From a checkpoint of a small image classifier: 23.0 epochs.
Rows from block 12, named by matrix and row number. Rows with one number belong to one neuron. Each number is 500 + 25 x the weight over its row's rms, rounded and kept within 0 to 999. All counts start at 0. Numbers have three digits each. After the name is the row's rms in percent of the matrix's.
# fc1: MLP up (model.blocks.12.mlp.fc1.weight, 1536x256), inputs 64-95
# fc2: MLP down (model.blocks.12.mlp.fc2.weight, 256x1536, transposed), outputs 64-95
fc1.182 102:544501549496510454518538471494512483496501532525497505479481542504518510485554492482542497491479
fc2.182 095:515479570508523484533503509486533481484532490478494515492528468511486474460508492484487538514492
fc1.183 097:468529548489516502481532475474490516529559510538524488493503471546496460510485505525513562536486
fc2.183 092:494444507465513515515533477514500483510451510548487477505513522473487549483500537497450544502455
fc1.184 110:547502559511524488480518523478526479588528529488482510483493487505502481553516508524571517540456
fc2.184 105:549493503496492506538479551513494431516478481500487477514497480474549521488481463492464488498519
fc1.185 103:509501522504517453510490497485546448532505527510542447453488537521481483510495534456510457490504
fc2.185 094:463468514531498499536492529479452510463471532528483454519493516503577529498503484467513535518529
fc1.186 099:462535519428520533482512457463488486512501501508486481495508557484544510489508505478515519494529
fc2.186 105:501470529520496534485455469503480487501512503525491499524517501494493485524466501475477508507484
fc1.187 109:445451494445498500508552519504503500484496512480521491489495483539516517551482507470524531518520
fc2.187 106:489494531473482525447494521485523519493451540522444526498537525508521510590517497504451497491470
fc1.188 104:463526521570518498437506494474486501504485486536485462499484509534506502500539511470493509458524
fc2.188 108:491469523495487536486530506517530448513486494503503516478507510484525531517513476462503516473543
fc1.189 089:521478515506503505486513506500550468503512519490485521451496519534496491543559478435518516481488
fc2.189 091:525522498482491501486460453496524506530491466518513525494517483492516487504486484508475518506495
fc1.190 097:516527538480506502554484511461561541505490463490513508426515498515462542457512509469528533490510
fc2.190 100:508490516520505476459506510513493495511492540516523471486477533503582504484511507484465501458467
fc1.191 097:491548513426514482477534502446454506481514500528530460465506464495496492533510487537530480479528
fc2.191 102:495495511504510466497505457489496470485496476510532528554507450494532520487498512487518460528461
fc1.192 097:510478529527496456497475559505455523534518492496453513533549553510454452495523488433526539473490
fc2.192 104:501530493476503503471485521508526477493501491517513521480504513506507490534458512506534532529470
fc1.193 092:500517474533509468538477498493525432509480513503479511532512500528478491538509480515501480501518
fc2.193 103:546481499506485510527517537446470469512493512514484533492552499483527444508487472570523531515471
fc1.194 096:507480525446485505524528479517499503495488500475481465522507516540481502479488495464462522493538
fc2.194 095:514470512495498526526510466494466508529484466495503486540477512482495504493501542501557517499512
fc1.195 099:516481515492533489490492458499469516490490478513516491459494560496489443491541516492481536463499
fc2.195 097:519487514511477508474541491509496463515478467502508474540505478508536495522500515537538478518504
fc1.196 099:523473500498524523509453497509500480508467526539441525554474506575492456485574527485516536480526
fc2.196 098:523445499467471497512524498490516488474502465535511494483497491455489474474472451505478547491518
fc1.197 094:485483522488503477495489504483535516506466467497505443492476471520505523515523499534544508521522
fc2.197 090:551467547553453482525514483496468501530510493512484508511468486519478501510497513487467463500466
fc1.198 095:471511507490488510467502507465484480480450477532484467543504486513487509518453508470492520457526
fc2.198 097:506465525507477498517508495513517532501496517521498468465524472505484531520539505507515507539532
fc1.199 109:465510479479525513515504518481509498475530498496511511530519510503489444529519474486519519449516
fc2.199 100:499522445448508506484519497510508487465487460528456501506494480478456463531506492526558465507485
fc1.200 105:466558508507518478521469482512519511526479549488466481488490502474473488533479534481483461483512
fc2.200 110:536517456534508499507486480519462457470522453496502505522500503515470553500501540455526493489492
fc1.201 093:478506543497505464503496490462516521493508536551465478479475510479485517544491488469513492487482
fc2.201 094:517474544503528510541520438517496489476468467509526546499512466509497482512491516501498498538516
fc1.202 093:492536526473495516481514464490478513483501440505508472482514474530516475493529490506514547492480
fc2.202 099:491494507533507483511528489519494498491463524538496544493481494485451512472487504460521501468469
fc1.203 100:504485474486547480522473557471498523483548476514481525487515489493478522490527517477499532493466
fc2.203 098:465480523516534516479522474521520569479499533530552482487491465499511491493490532512510495504528
fc1.204 109:526531474513500517458508458510453485467508509522525522541473550484458572542536531488480475506518
fc2.204 100:479490470486479484491490505480510521511497477499509501521498510466536500497487481515539528499468
fc1.205 096:500494484462508497531527480528487509485501474498484491521539468512491540451482491473479540475478
fc2.205 106:491483497496535510500476481493520505513503493479518508510523514504453474459529493489512544497507
fc1.206 097:469474517553538554494466499512529499485492538501500513499517487524469509540492525510540530483482
fc2.206 098:496540511519498490470476489527502499509528481437507502524483542520500495512513493477544483511503
fc1.207 092:480502471517536477496496446488522491544488518529511492506494483510489475512574478483502525442448
fc2.207 091:490437506490472526522503487474487499511507488555494489472522513532521540473465524487512527516525
fc1.208 095:462494520477501507498505482518522495484505487514505425493470486501505504473558511505499492476511
fc2.208 091:478526503487480519531461437503470522495483509493479484513500499515501496524536556513502534459490
fc1.209 110:531494551520484478484527484505484504539539512486521496497509459504448499467520505470549510459462
fc2.209 104:508515498493502498497488502511526452483525462537506532503517473522467549447482502499531492478495
fc1.210 101:477497531459545504515492487522490515522520471495544481462449504493481488463496572470469548504516
fc2.210 100:476473503516508500525506463520449506474464509534450522495491499471509496472497542471524500481476
fc1.211 097:458552504490495480494497506511518503505484451476501468513471526489468495533494507484499552500505
fc2.211 102:539498521515509467516508493527496523458502471495494528469458495493503526476527475481466506520494
fc1.212 096:473467542465508461473491503504497486486498480480505516485475494491434489507508475464499509432511
fc2.212 099:502487527503506512525503448507481486495530499522521517519514492538480512466548527542474518525524
fc1.213 096:544505505489473524532523448514501500506519505488494492484504501515463461495514500490488541514468
fc2.213 097:496529512534466524553505536491486455495465466488473462497501490470521514441478460487491511476563
fc1.214 103:498501512523499486511510529532480493494531503528483486495540461487458544535541477489510530453497
fc2.214 100:506516549481509523506487522480537518529503506505529551537503480502506476536508494494485499505480
fc1.215 106:490488517460530471487522487493473532478487513513470530504501489539484514488562508512466503485535
fc2.215 102:520512486472472479490519467520552487483493479498478485483514503509458510512516493515498533462527
fc1.216 091:457506541541513483564486477501480467511529460480513495548512551486505541465512552516504477497549
fc2.216 084:492523490518512464509480524524467507502486538459480486495507466495521519538509490500500518495515
fc1.217 105:501492536526537479494495500497451513514508560516510520508552497518449466507507529497474496469514
fc2.217 112:485513457493504480523504502510519495458488515517515540528490507489521498483528500525518492542496
fc1.218 098:486516512483535478505514492492496508499502535516489467489533507544477466511537467474535544506465
fc2.218 096:502477523490475550496535508504501483479468436522490516505521467487510474462447481495521500540533
fc1.219 096:517520537479541512472512521463504459490472473470508501512511496532472478498486529463484479540492
fc2.219 106:505494557503535471487484469533494506532507518455497483499480497456493543471502459495467526463518
fc1.220 104:501478526511547476476485487496492504522501529534493504508533502517437487536550549502506482440449
fc2.220 098:464565528517529478546500479474551476463522505502509474512512457467506505538502546505502491501518
fc1.221 101:497543530431492500483520476460524489470523472513484439465454467453484522506521528505479522517508
fc2.221 089:511496466463495446526538522518459507500486492501521528503487509488514496459455496477475448453482
fc1.222 086:499477524496510516477448458518473499483483532513493504549539467534505503508529456508491489450532
fc2.222 087:531522528516474477509474502467506478456518507489501494504511466490474496493482494544496500513560
fc1.223 106:526474500484533482483508552469518501486502518505520478482512530515478472550558500536579485499514
fc2.223 100:516482565531510535566478504503467483447482499477469467507467505482546522485485504491453518493523
fc1.224 096:475540526464484466491499516474497475478509503504482460528494533500511493528489530470525498465505
fc2.224 095:485502516530489501560515482500470502452495454547524481492505498510488485511509485488467483541465
fc1.225 102:501480502559503499455529537515523505472487477483505447488527492476456516502507497513506519489472
fc2.225 110:514493482484527482527507497481526499537514552531521557482490481493508503484475496460535539483503
fc1.226 107:496523537502540479462537491476489532523473550501492494523473523518444487499549547470537505458500
fc2.226 102:516548476545494494507497478494532493524506521529524488483511476502518492491506458537476502496517
fc1.227 100:502512500451506488487550512494510501511499499506476456493469499472473491516515539470552544468519
fc2.227 089:515437513532486489499494510462513544457485505516513495479483481508464492468512519484556530493480
fc1.228 107:490488482492529451481495501498498511496476516513542523502472521530500481486557519489518528522513
fc2.228 110:529484537503463526509514469513468513448466479537466482468527537498497513494486509532483517500489
fc1.229 101:495501519516542486502481478504514504480500492511475505499500474530496464479511517486496526483541
fc2.229 099:480469488488531522489489495493519488470454501504511459526514487466510460483490520505494516507461
fc1.230 097:564502514515541483526509535516489526484530476508518491494525524476476491515530488469495502469514
fc2.230 105:468508516515513515467496506444531467489484457551545521512510407452548494458460499504502488476482
fc1.231 108:472517520448474508499551501486482478470489488490500481504488474479500525482465511486478519521501
fc2.231 103:442507520459478480507470469515502529501481502493527503522494485494506491479505471534522488506486
fc1.232 105:476505506461448504489519550477517495515487528486517487506488458529476506483484482496523524499518
fc2.232 104:483465524489524495492462544473522482500516521478488474514475515524530541519539496488505513486531
fc1.233 103:504478532491500489482516485511506487516489516488526504525516463518507448513505480494480534475486
fc2.233 096:556478507517458488495532451508524529468529484477471477492511493498486515431499470537491476466514
fc1.234 103:493501537489505424497485505541512491530528508484550505466520492515520496520580478544518518471503
fc2.234 099:544490577511529504507525508478509478506457539497539483516481496535522529511505484502504489495516
fc1.235 105:435533552488445444494521486461466521527471457495528457448492477469507514497497482481501507462505
fc2.235 089:491476481512515519501529497489497457467457512480475486539485481504485489512487512543504507437464
fc1.236 101:485505516477519532482488511495511468484441490512557490484467519501510553508493465469522515478495
fc2.236 098:542527509506504509520486538522489511475539523500501465526514512487510532523546459501498532515526
fc1.237 105:520487532480481480528490513458488478522534507474504487482514511529487487459478540492483516519492
fc2.237 094:525541507512480494516476504495465492485509514538496512478502530460480473489466516482526484490447
fc1.238 097:496524545460501480505484462461523463493502479550495477480472523562443485500468483457513489495534
fc2.238 100:472468506504499514461541503455465487534467463545545498446493530491506490503484517492507489527521
fc1.239 105:459503546493483538517510500553498539495497466498493489468529502446486538476527513532478473487513
fc2.239 107:486542469489504474485455487477489526515545480509523512511532488512485491518491503495479481519484
fc1.240 106:469549522502506434508516531476519532485504490475517500500504521524498496528523474492510479505487
fc2.240 101:521486518534476522531491449503545517463496516507548528487478468470555535505482532524474476512495
fc1.241 100:517525547524510463504473512513527451487499505503492520459513465478497491489531526487489497456473
fc2.241 097:520515470489500502500498503520514526481515487457556502498498493510481556477515516469498519476546
fc1.242 105:507498526462527434497522484513520516529528498506519445493493470533430500467514500533491522494501
fc2.242 095:482537493490519509551534474489536470474464518543525554543515505489508519440507493505501495491475
fc1.243 105:491511531493512521461579536495542543476478496494511498465515514450499498524489518477456477504464
fc2.243 100:515499506512466477521507488496511509499560460457549472460505482486460517490465526478528534522515
fc1.244 097:473512532469511535513562475471485505522454504513517498497505517504489504557501501526531514494552
fc2.244 100:546456515498497486502498520486546480522485498496527499476491466506471526450488474487516525491484
fc1.245 096:473535496502519506515487485497490487540496480515526478470477500515476524495538530511512511486499
fc2.245 097:483507487526516508529507493490480477489499505485497513489502515533525504513537527455530486486471
fc1.246 097:462496541481501489461526497506469526476497465505502490502500496532511490496503517468542509512507
fc2.246 112:564490548493501488498459482519501511524524498471482492495498508516495503502493540515513512449486
fc1.247 100:512521532473468486518517523484533518525506467496499477453462484512492490479500516483543529525531
fc2.247 093:493495549528518557521507522472453511488452494533504487533467438467526511438497514501456518455468
fc1.248 104:466455570477485531497526510491504486505482480448508474467475472522472492523464515497526493566481
fc2.248 093:543476540549489516479452461480518519515493517442496516535498510492498518537479486505468562469484
fc1.249 102:489506506500518500501527503496485524499480475574521476475480513533507493505492534507481512481502
fc2.249 099:492539541461491514502497535490481487501482478496503524469506499520487544490493503506491513469470
fc1.250 105:508505500485515457520487487556522501493469496508514460474496493496501502475515512511524510464489
fc2.250 108:518470511474516483527480459531506504462480487508483521527507570509517524482507511543519482488503
fc1.251 103:497460502436515497509524503444493515454485463507519483516504522468505576518461537474501512486500
fc2.251 100:475509499523511528462536471510511507524525480516481493493489496510521468520568517463515499493405
fc1.252 109:508512522486513492516518459527467531500512513486527477526508489512445519493520530491498509477523
fc2.252 101:504526438511485518516471500532469488454512479489425507485504499505483463457486530564520506522539
fc1.253 100:502521543513540480506511501479501493476500486492507457508437455507498499496484486506501492515514
fc2.253 105:478421498503525465482490478519529523510493515490494510513488458523503535489485472549483534465497
fc1.254 097:484543524470513502505483483486487447528519490540541506454499508514465496512543526464494519479501
fc2.254 098:502445509534518524510492462472454502468500489492478502513465499504479488500502544500527507490468
fc1.255 100:431540489514479500482545515496486518536517502492551509471482535519511521492503515477533486525542
fc2.255 094:531435509475519476485503449551458529464517454492494481495506490486501518507475512467463484498502
fc1.256 104:498498525513487460472510490499467541524531527478505463495440491528517506476483517495517524515490
fc2.256 098:502502553481491548518484463509514535481501500469511526511511499434482501484488517511498525501541
fc1.257 105:468456554469497517489511464506507530487464505493506483499472525547509500494477509453476522491493
fc2.257 100:485515540489467444522477468492529517502495528488490489505492475545475521554498507485520558508504
fc1.258 103:514495498496473518411521506494501497511447498508557451518492501457493505503557485483523508500501
fc2.258 103:500477471471487500496505482490539518507533528562526506521526444491444489479495480521497473479491
fc1.259 099:506492536495514511481496514491494514527490572488511502475478499521484457523511514516531485475490
fc2.259 092:497491488498494505528456498470479505498487464516501438482515468498500503495521522507483538475492
fc1.260 098:495517475457499500541494510515517494480505549486488533519494508570501484515555508523483520451526
fc2.260 094:499500501509484543486475500461494510503504490481517492467469479515480482525509493480488533468523
fc1.261 094:536499515497505498491517478477501514520515532533499466511502502527496487515513498535552502500494
fc2.261 100:533521566515502528486469502501516481533502447501448472523485517447495480464515493512544498474534
fc1.262 102:506492518484490510506463511487498503517463500514527522495514506527467504484472502495525454495493
fc2.262 094:558510498505505499480510507483524461545519543489495503508487466453479508481475478543493522530504
fc1.263 100:496487565439499515470503521502506506480485491511499512481452547511486508502477500448522488484478
fc2.263 095:504526500492481489500502460507546489499505524475477492524512479526464522470513481508504526514471