{
  "horizontal_flip": true,
  "norm_position": "pre",
  "fused_qkv": false,
  "parallel_block": false,
  "depths": [4, 7, 4],
  "max_precond_dim": 1024,
  "adamw_lr_other_params": 0.0013,
  "lr_schedule": "cosine"
}
Rows from block 12, named by matrix and row number. Rows with one number belong to one neuron. Each number is 128 + 24 x the weight over its row's rms, rounded and kept within 0 to 255. All counts start at 0. Numbers have three digits each. After the name is the row's rms in percent of the matrix's.
# fc1: MLP up (model.blocks.12.mlp.fc1.weight, 1536x256), inputs 224-255
# fc2: MLP down (model.blocks.12.mlp.fc2.weight, 256x1536, transposed), outputs 224-255
fc1.801 091:175124135094146119132127119133184140095115117120166131065121094167132109141148118171164137099164
fc2.801 100:130115151173081106127135129125099128106107123124129164133131108126186111150116177154145168159139
fc1.802 099:152089082117149146146181128143149144173125142096157139112090157139154124142100140135181108147158
fc2.802 100:122157128151142126134147143112103088128085110097132139132108118105150096137125133120142126129057
fc1.803 098:123135101122102124116136128148117125098145118176079149126129132132090155163131119163125117123074
fc2.803 109:142123102131144148114130085165076186154147133140127124081132139134127123153124135112122076106082
fc1.804 096:142112132155094131136173103143114117130155158090112158158088130137137125108128096147101152121190
fc2.804 095:075111103137105121103134183146129103153119153155094119102166136090135117142148125118132124142184
fc1.805 106:164117145147130114130159140155169132176091110134080096173127115086106102136147125168131118139125
fc2.805 108:154119131175170120138112116168091129116147110130147139146153101113113103140086155116129167140092
fc1.806 103:128110131135105116109139120154121124133162128124140198117132090117139126137112101169111158113143
fc2.806 099:157131097176105133156161119149117145100142132119147082130113155128140156115132117097126104119123
fc1.807 102:117118182175142110118136146125138150128112127134113149151147105114136143146121121167104138132137
fc2.807 101:112196149093099164129153110194168144126092131157094131154145103148121156104132089080100119083116
fc1.808 101:124148111136101103127120156122127158103100167098114081111130106142151161166111100158094126142120
fc2.808 096:145183095176127087151102120134131145126162085156167128092148134108085149126101109133112119157053
fc1.809 100:181145128125128126167144132144129152133154123085134163107113129137104121155112144116170132117131
fc2.809 098:151124186153122133136123158112106121127081170107158092157115136097099135093120125094105132118114
fc1.810 095:103155144157142134144121158175136143110166122109113152111124123152150140129108115161141155178143
fc2.810 092:114165081159142123139140125153091138149138119149133133115136150109138089151111090131117118154126
fc1.811 092:174147101079119150114110131158122159109147138141138159140064142143116124085156119162128184168139
fc2.811 099:173092132145117105131118136125102176152130162094142151129103129129114137092084116120138141144146
fc1.812 096:134146109135113164134133097157165101125130138125106151099106125139147144154108117123166102140109
fc2.812 092:137106132124148120147163130130129112157127186114127100165135149082115153148149154120138084107169
fc1.813 102:102120127118112144092123141133158123126116082111106121100128154099131113121134110134140129111119
fc2.813 096:145116123159138135150082140104095112054135123120139174133132113125127115159116168088132079172132
fc1.814 102:163136170143127106121121153156135122151093107162141160158058117133090171109124130141122104134159
fc2.814 105:106084141117087073114104144137116132122131078098140108138156136140121156118112120123159138112150
fc1.815 096:067121124146119092153131115152169156119120102161135141108195114094123095112161103138081158125143
fc2.815 100:152133120149155147110137109135108108122119114131192140133118159100156145119120076121090101131063
fc1.816 099:153184128144101102124138150141138153076094150116115138128128092116168157121137090101123126151158
fc2.816 095:192148126143138095139128094115116109149148120113130111148125076141127138112106154170124168102147
fc1.817 100:186097127125121153134128144172142137130155106088141125120119112108097178123117119112144174147158
fc2.817 093:159139122131079098132129151156089127156140131120118156163135143122141155145108138095093157147158
fc1.818 099:127120127139138102161110142091156115189089085106153132135129116156104108128110095130142140091140
fc2.818 100:133177095106128096146179102133134158138136133104079101134140169140131117114118089089130076118116
fc1.819 101:134115143132147136112085093145158153070141136145100157111123089132111139133170085098144128137148
fc2.819 102:081122113130101102106147139140122139135143130133143117100142136139149102130114111139127109141116
fc1.820 100:170129073111111129103169105114149164138098154116134122126113113146100117142119106112117134143083
fc2.820 103:137143108112137123123113166126133142167135138117079137141117141106128140129106139102120123133144
fc1.821 099:169151148149092169107123123150152125097124099132137135077102101143137124173122137132157135090139
fc2.821 097:140157140149148166140126110132069143133157169120153089133134108118139091112075163113088080079160
fc1.822 104:114109146155126134098148116125114126135104158161103157125131093155096117130131139149148106125132
fc2.822 102:093124127104148148142115110111111141136097151162068131118145126115120124101133156144142137123155
fc1.823 098:147149149176137124089131144113129106171123129099133102124111152139129124143116133151163129144130
fc2.823 105:135112154109118134125147102144124203131154142117112145151175135159096103071135143154153086145194
fc1.824 092:144124102114147115101149119111124118157113128105124139137119089107117066140163141145106162127154
fc2.824 101:118176096125173154085087128212107141119110141145095106119161112130101146117106147065170123104125
fc1.825 098:138109144142171109141098155161123097127130104127131182134128079105154104123119090119123116133114
fc2.825 100:117114134125154169119105159127112099141151161154151111138097133183160133107141110129105128125152
fc1.826 099:154132134102134121116165135122143136134087122121144124137127114112172086152108107137141125153144
fc2.826 107:099126131104223118143153111134159140143160158105130126148117152122154112134150120145139092111140
fc1.827 103:135158133139121137134133145145175139151116119121124144123133109092155136114119102121153165127119
fc2.827 100:140118116131079094151164141140074129132178172138144101116158156122097131117150122097144156107162
fc1.828 108:150184150128127122110172128174109141110129151107131165131117131157145140143117133186152122114186
fc2.828 098:135149117125121171149123131094105118113135140159129098134121129104108115083095138165125097111125
fc1.829 104:163154131117129132112134109141128145095153124112096146145158087118167156147109112148105142112182
fc2.829 108:153137108101170152132109120099113140108094148149172114123115165140130104145099130136141119102133
fc1.830 097:142104114136137115114128125148163091120168122102118098161147135145177171132148115132108150131131
fc2.830 108:113109151122129150122138124162140155091121097129182117118122125168131127110120126146138106136128
fc1.831 109:170149112110126105107142153147133147131125130087121153144082121126119138142119138132135123138154
fc2.831 098:098125135153156116100150138123132156139131117120150142081112164099160114183137118125120121104105
fc1.832 102:167181138102104125120118155166149118116111122137122127089122140120165158157118123148126148116137
fc2.832 103:170146135168112153143112085167106174123119125144178121167124085134114115101114105114146096117138
fc1.833 101:128187123166090132120134099151163140139122167111136115138102145099158114133130101128135113131148
fc2.833 103:134143111177167117141119116154155175078120172114164138112133118108139187138110160147143127094173
fc1.834 100:106168152130124138099139125158093163102150157093181090155148117141100109133145111130103120104115
fc2.834 092:075109107170140098107160164085170158163117093155100122089161155123098146146137096102140159135109
fc1.835 108:143112145135144156152142138142091118084121154131139143091154134126138176119091135147123120121145
fc2.835 099:113124111175132127147148127113129123094148125161118155120155132137096141119134131163086098163128
fc1.836 094:087124122123107106163143113114099098121151118147171145124136151096133135117142088100119139109179
fc2.836 098:135126142127118155115142131109142118124144136159126126126119173136128128109162133144124130132145
fc1.837 101:174184116177114118137098134149123129123099152091156137126120137120172101157146129092134126110113
fc2.837 097:119102133080101134098095100071131078130116110125117170125152120147145140171136112144109175113126
fc1.838 097:145150155145142119111103129110121098119084119155153147116141134139116135116132179140138105121113
fc2.838 103:122128136104124111079150107119106064094137121145163108160128157123159149119090140132124103138131
fc1.839 092:112097146138145124106147138112140143098132146096087097160181142120136120110183138133148122111135
fc2.839 090:116151122167144111152140113128112114162145122126138153200096112189127168145148120108125124109085
fc1.840 100:110103143114116141137137105116169148121168138116088147113142158100131152152132094117157147134146
fc2.840 107:135119097163084093124139112118121123133149120145148167127133141126088112135151123133129125147101
fc1.841 108:151160108129126155132088103112150132103099088145128164155119147084109150137130144065110133107129
fc2.841 107:181101159134117107127134128080119100185122122144109153120155129144096126113128089150109113152138
fc1.842 100:113124133165146103122140109134118107130109126140096083135148090101108148114139115105110131127147
fc2.842 098:120163102119152130141136107134122140100149135146070123126100119121168113136161136091120153101113
fc1.843 098:139161149150145077146087107125124106112123105146103138136117140127134154104124110122128157089121
fc2.843 099:190120121140137108133162135153120126164132135119129105122094120126152126123141169122129140125119
fc1.844 097:109115100185124122108152086118121137101137119102136152166089158121120176118108090119111140126115
fc2.844 099:103121161091130185161149141134170147121155149097082124114143140105144104138097125140140138160151
fc1.845 103:139101150180098086107083143091141145142123108133080092179161126086128140104099123139105125122131
fc2.845 100:100180072114113126151151153153106118140129130169159132081136120126102135128134094116143139108100
fc1.846 102:169132099127119113127134120125122119121100140152160138096062106102110089114136133102124130107122
fc2.846 104:148148140124108121146080137113121135162155116101073119155122124099128087113147157147155126185123
fc1.847 096:127097146166092127099112132163082162098112133101084109095135137125143172143113131174146164127171
fc2.847 099:142125104133139119136146161163134130124143136127154127169127125071132117108156099126111122121092
fc1.848 102:118068118132090116122136114169112148100105152125109123131118143093123139157108145166128130126130
fc2.848 104:124161125110126136136151106116131119121102150144123115108143113094111086109145128144120174147098
fc1.849 106:150100152181136087118117120160103167106082177112141156072156112102143134123135122131111112098137
fc2.849 116:084172090124113144137144149106138096091124113158131083118137109153144099086134140167156140138108
fc1.850 088:126135114148174116111160106101064126141129109123113071139136116096121120133167116142126137101162
fc2.850 096:097142141148127157139172110109159127133115104128058121124120109140142108152152156112171075096142
fc1.851 101:126091163141114155122149129184072125133082154109121131125104181100112133123125128153126149106167
fc2.851 096:126114146089134139157087175098144080102151128117072177111131117183120132138123139132114122112106
fc1.852 093:141130112180131146114144141205110127101123096117121125144145167144139140121116126160135107124138
fc2.852 091:084139142163130142147136135114135115115102134117117138098174145119133109152149150123145125118147
fc1.853 093:134156108152132108151134117144104122149123127100149107171097153126160140115157112109178163155155
fc2.853 098:129157126098175146176115138130142156143155156117129155175109148166109129111126082120126106137114
fc1.854 098:140150110135156091102117137169069144113133131126113138084128151168143123121091121128131113117113
fc2.854 103:143103104161130172119166119137119134112111130175119111110154097137156136102145124157100087148137
fc1.855 092:101124158142124126117105152157086107121120148166093150122133104139158141138101135174165145086147
fc2.855 099:131178133169129079142154160119128126111083104155113136109121110106173108152159161130120142173123
fc1.856 099:152132132104137163142123122129115148156147091135137140132121117106102091104126127132170136108171
fc2.856 105:148116077141163125108138130128103147135166115118166115150100148101109126116099132154175081145148
fc1.857 099:129142134188166176084120090127132097127138087149146153124097123092131150112118136119111116099116
fc2.857 104:152125167146154133095154138103127130114129134119129134120146167112106125142108113180148120134145
fc1.858 095:125129138176109125128129121131171088118116111125096138127132106098142137125083140080138152123175
fc2.858 088:169142139164150136126127131085107117172166123104155124120105128107146142143119115122146203146144
fc1.859 105:136129124170128091121144159120152126147099121139129095126149141121127112113127107148110165097102
fc2.859 102:099198084179142106148159123143120094135128155146109140149149095103137134118173123102180108107163
fc1.860 100:184168122118141153124125127140138125122102143151114095135130097115159141112123140110107079144138
fc2.860 100:122131162141155143097118070137134079131135121095106149122110152144136154141095085135124118076136
fc1.861 108:160112137147137141134145142137165137093159140143133120148145111101145142158130130146116157097151
fc2.861 102:162108117120078135122155124156118161138114104123171101096158132156168155174114116078123131092147
fc1.862 088:154121165170148141116093092120129139136102088144095143169150082114114153108133132121121170121154
fc2.862 098:148130141120138123124168163102160095115170114155155152129118133123140156113112111147165130129124
fc1.863 100:140149085103126100112139134123149131148123118111116144123116123142086154127116119135132117137089
fc2.863 099:184113099111109117115132132114162145123090129056090151069114135108080173135077091150112138137127
fc1.864 100:150162145150110139111103130149146141075107114157108100074156097112141137108133100103126106122161
fc2.864 094:117115143134108136151124130122150103157141123108173120146132110102159095126196112118106168119113
fc1.865 093:149083155102119133146157147150134134134147088136129159110081155135137150151107140170142188108138
fc2.865 094:155133141141113115147111153120073140125120147114161148142146099164122082120117165100120112135148
fc1.866 102:153124154105138083139131145135207145131103107122153148117144119143124113135132105141111093097137
fc2.866 099:169114183132082145133178132148112095158145107122118133158169144112116108117099207072129127133113
fc1.867 103:148156156141096134119094098157138135107134122108107108093116097119113108128125136098141123110105
fc2.867 095:157167159117155116153126146106140147121139101110118080136123119110125186135107147110099108134102
fc1.868 103:123119143149121124154138109183122095127167086144131147120131156124128155121156117159096144106178
fc2.868 108:118150093135135113114162138094099132165151124111119139121126178106102180090156121090103131123154
fc1.869 099:154185134134080155100131139184156154090117148084140140138182134163125143105118089128125104133162
fc2.869 093:106131128120106134137131113122153122163086094142075142129135135116147173094107145147151171125133
fc1.870 085:152128173133097145083122113137130167144061122098139144098131126122129092106126142148146119098154
fc2.870 095:167123149125146145089156088126140160126137137096108120133138118126150104087149152128134102116131
fc1.871 099:123116157104120129132140148160123129115127109163100165083134137101125140132079165082135167119145
fc2.871 096:123120133148151149109105092156103125103090138105148155124101094128141098102138141109124163127110
fc1.872 091:146126110164119125210106138114150136100135146128139144135106143126115127128081127105156128123130
fc2.872 101:123130154101099075099116107109129117131120143127128103172125148133075164126156124114136120100089
fc1.873 098:130118184167149156121089140104138102138154130138078105132135100115139182162140153137106124114198
fc2.873 097:124159111072109121121118104131142122121134088104180092144148127148112150122091086131131134126116
fc1.874 097:181143121165094140130112136166145135133078124113124131085130185153141133133124133161124137113127
fc2.874 103:140115138103131116168134108132167115138125122113143168136146115102143158120149117089104166116125
fc1.875 100:153138172176087123138095114142106146131137093163086116132118167110151141076139132098123163152137
fc2.875 098:145163128086083154116199099153141129141087142130186125132144114111093097095165156118094137100154
fc1.876 103:126129158147113158104153110156122135122127135102114152167146140100107174141110150111141130119173
fc2.876 107:121074066168147146113126114108112108096093107179142118089107151134160135155133117174114154071149
fc1.877 105:138127169147110111105121129172174126139096114110097106116123095102135114133115152137137133110113
fc2.877 107:127099115188101113115106112156152142144151138120144147126095104142159173146113152144107119091115
fc1.878 092:133131123144138133147119108168115153128164113155102130125154161120103154103119172095143187091167
fc2.878 101:140110126147121185102123138113101118115097171164132145161140177147104118125147099155112118137093
fc1.879 102:167112155115094108141080134114116132112104111126097108137134073098133136115125147139106145130144
fc2.879 103:148130154109153109096120118115175101142154151136159161124151122109106136118134094181145102117180
fc1.880 104:137157175108125076078164133122156122128071100091158147121132134129146115126113123124150105140118
fc2.880 096:200132148124172129087187134132127136115135118087070130159154168138111134151128139136126110121146
fc1.881 101:152196119142118112102138139139126132141122113187102141111148124132152174125125085147144176134155
fc2.881 102:154083083172086137131131066192131124100126134121126139142166087105107093141112156113117172138124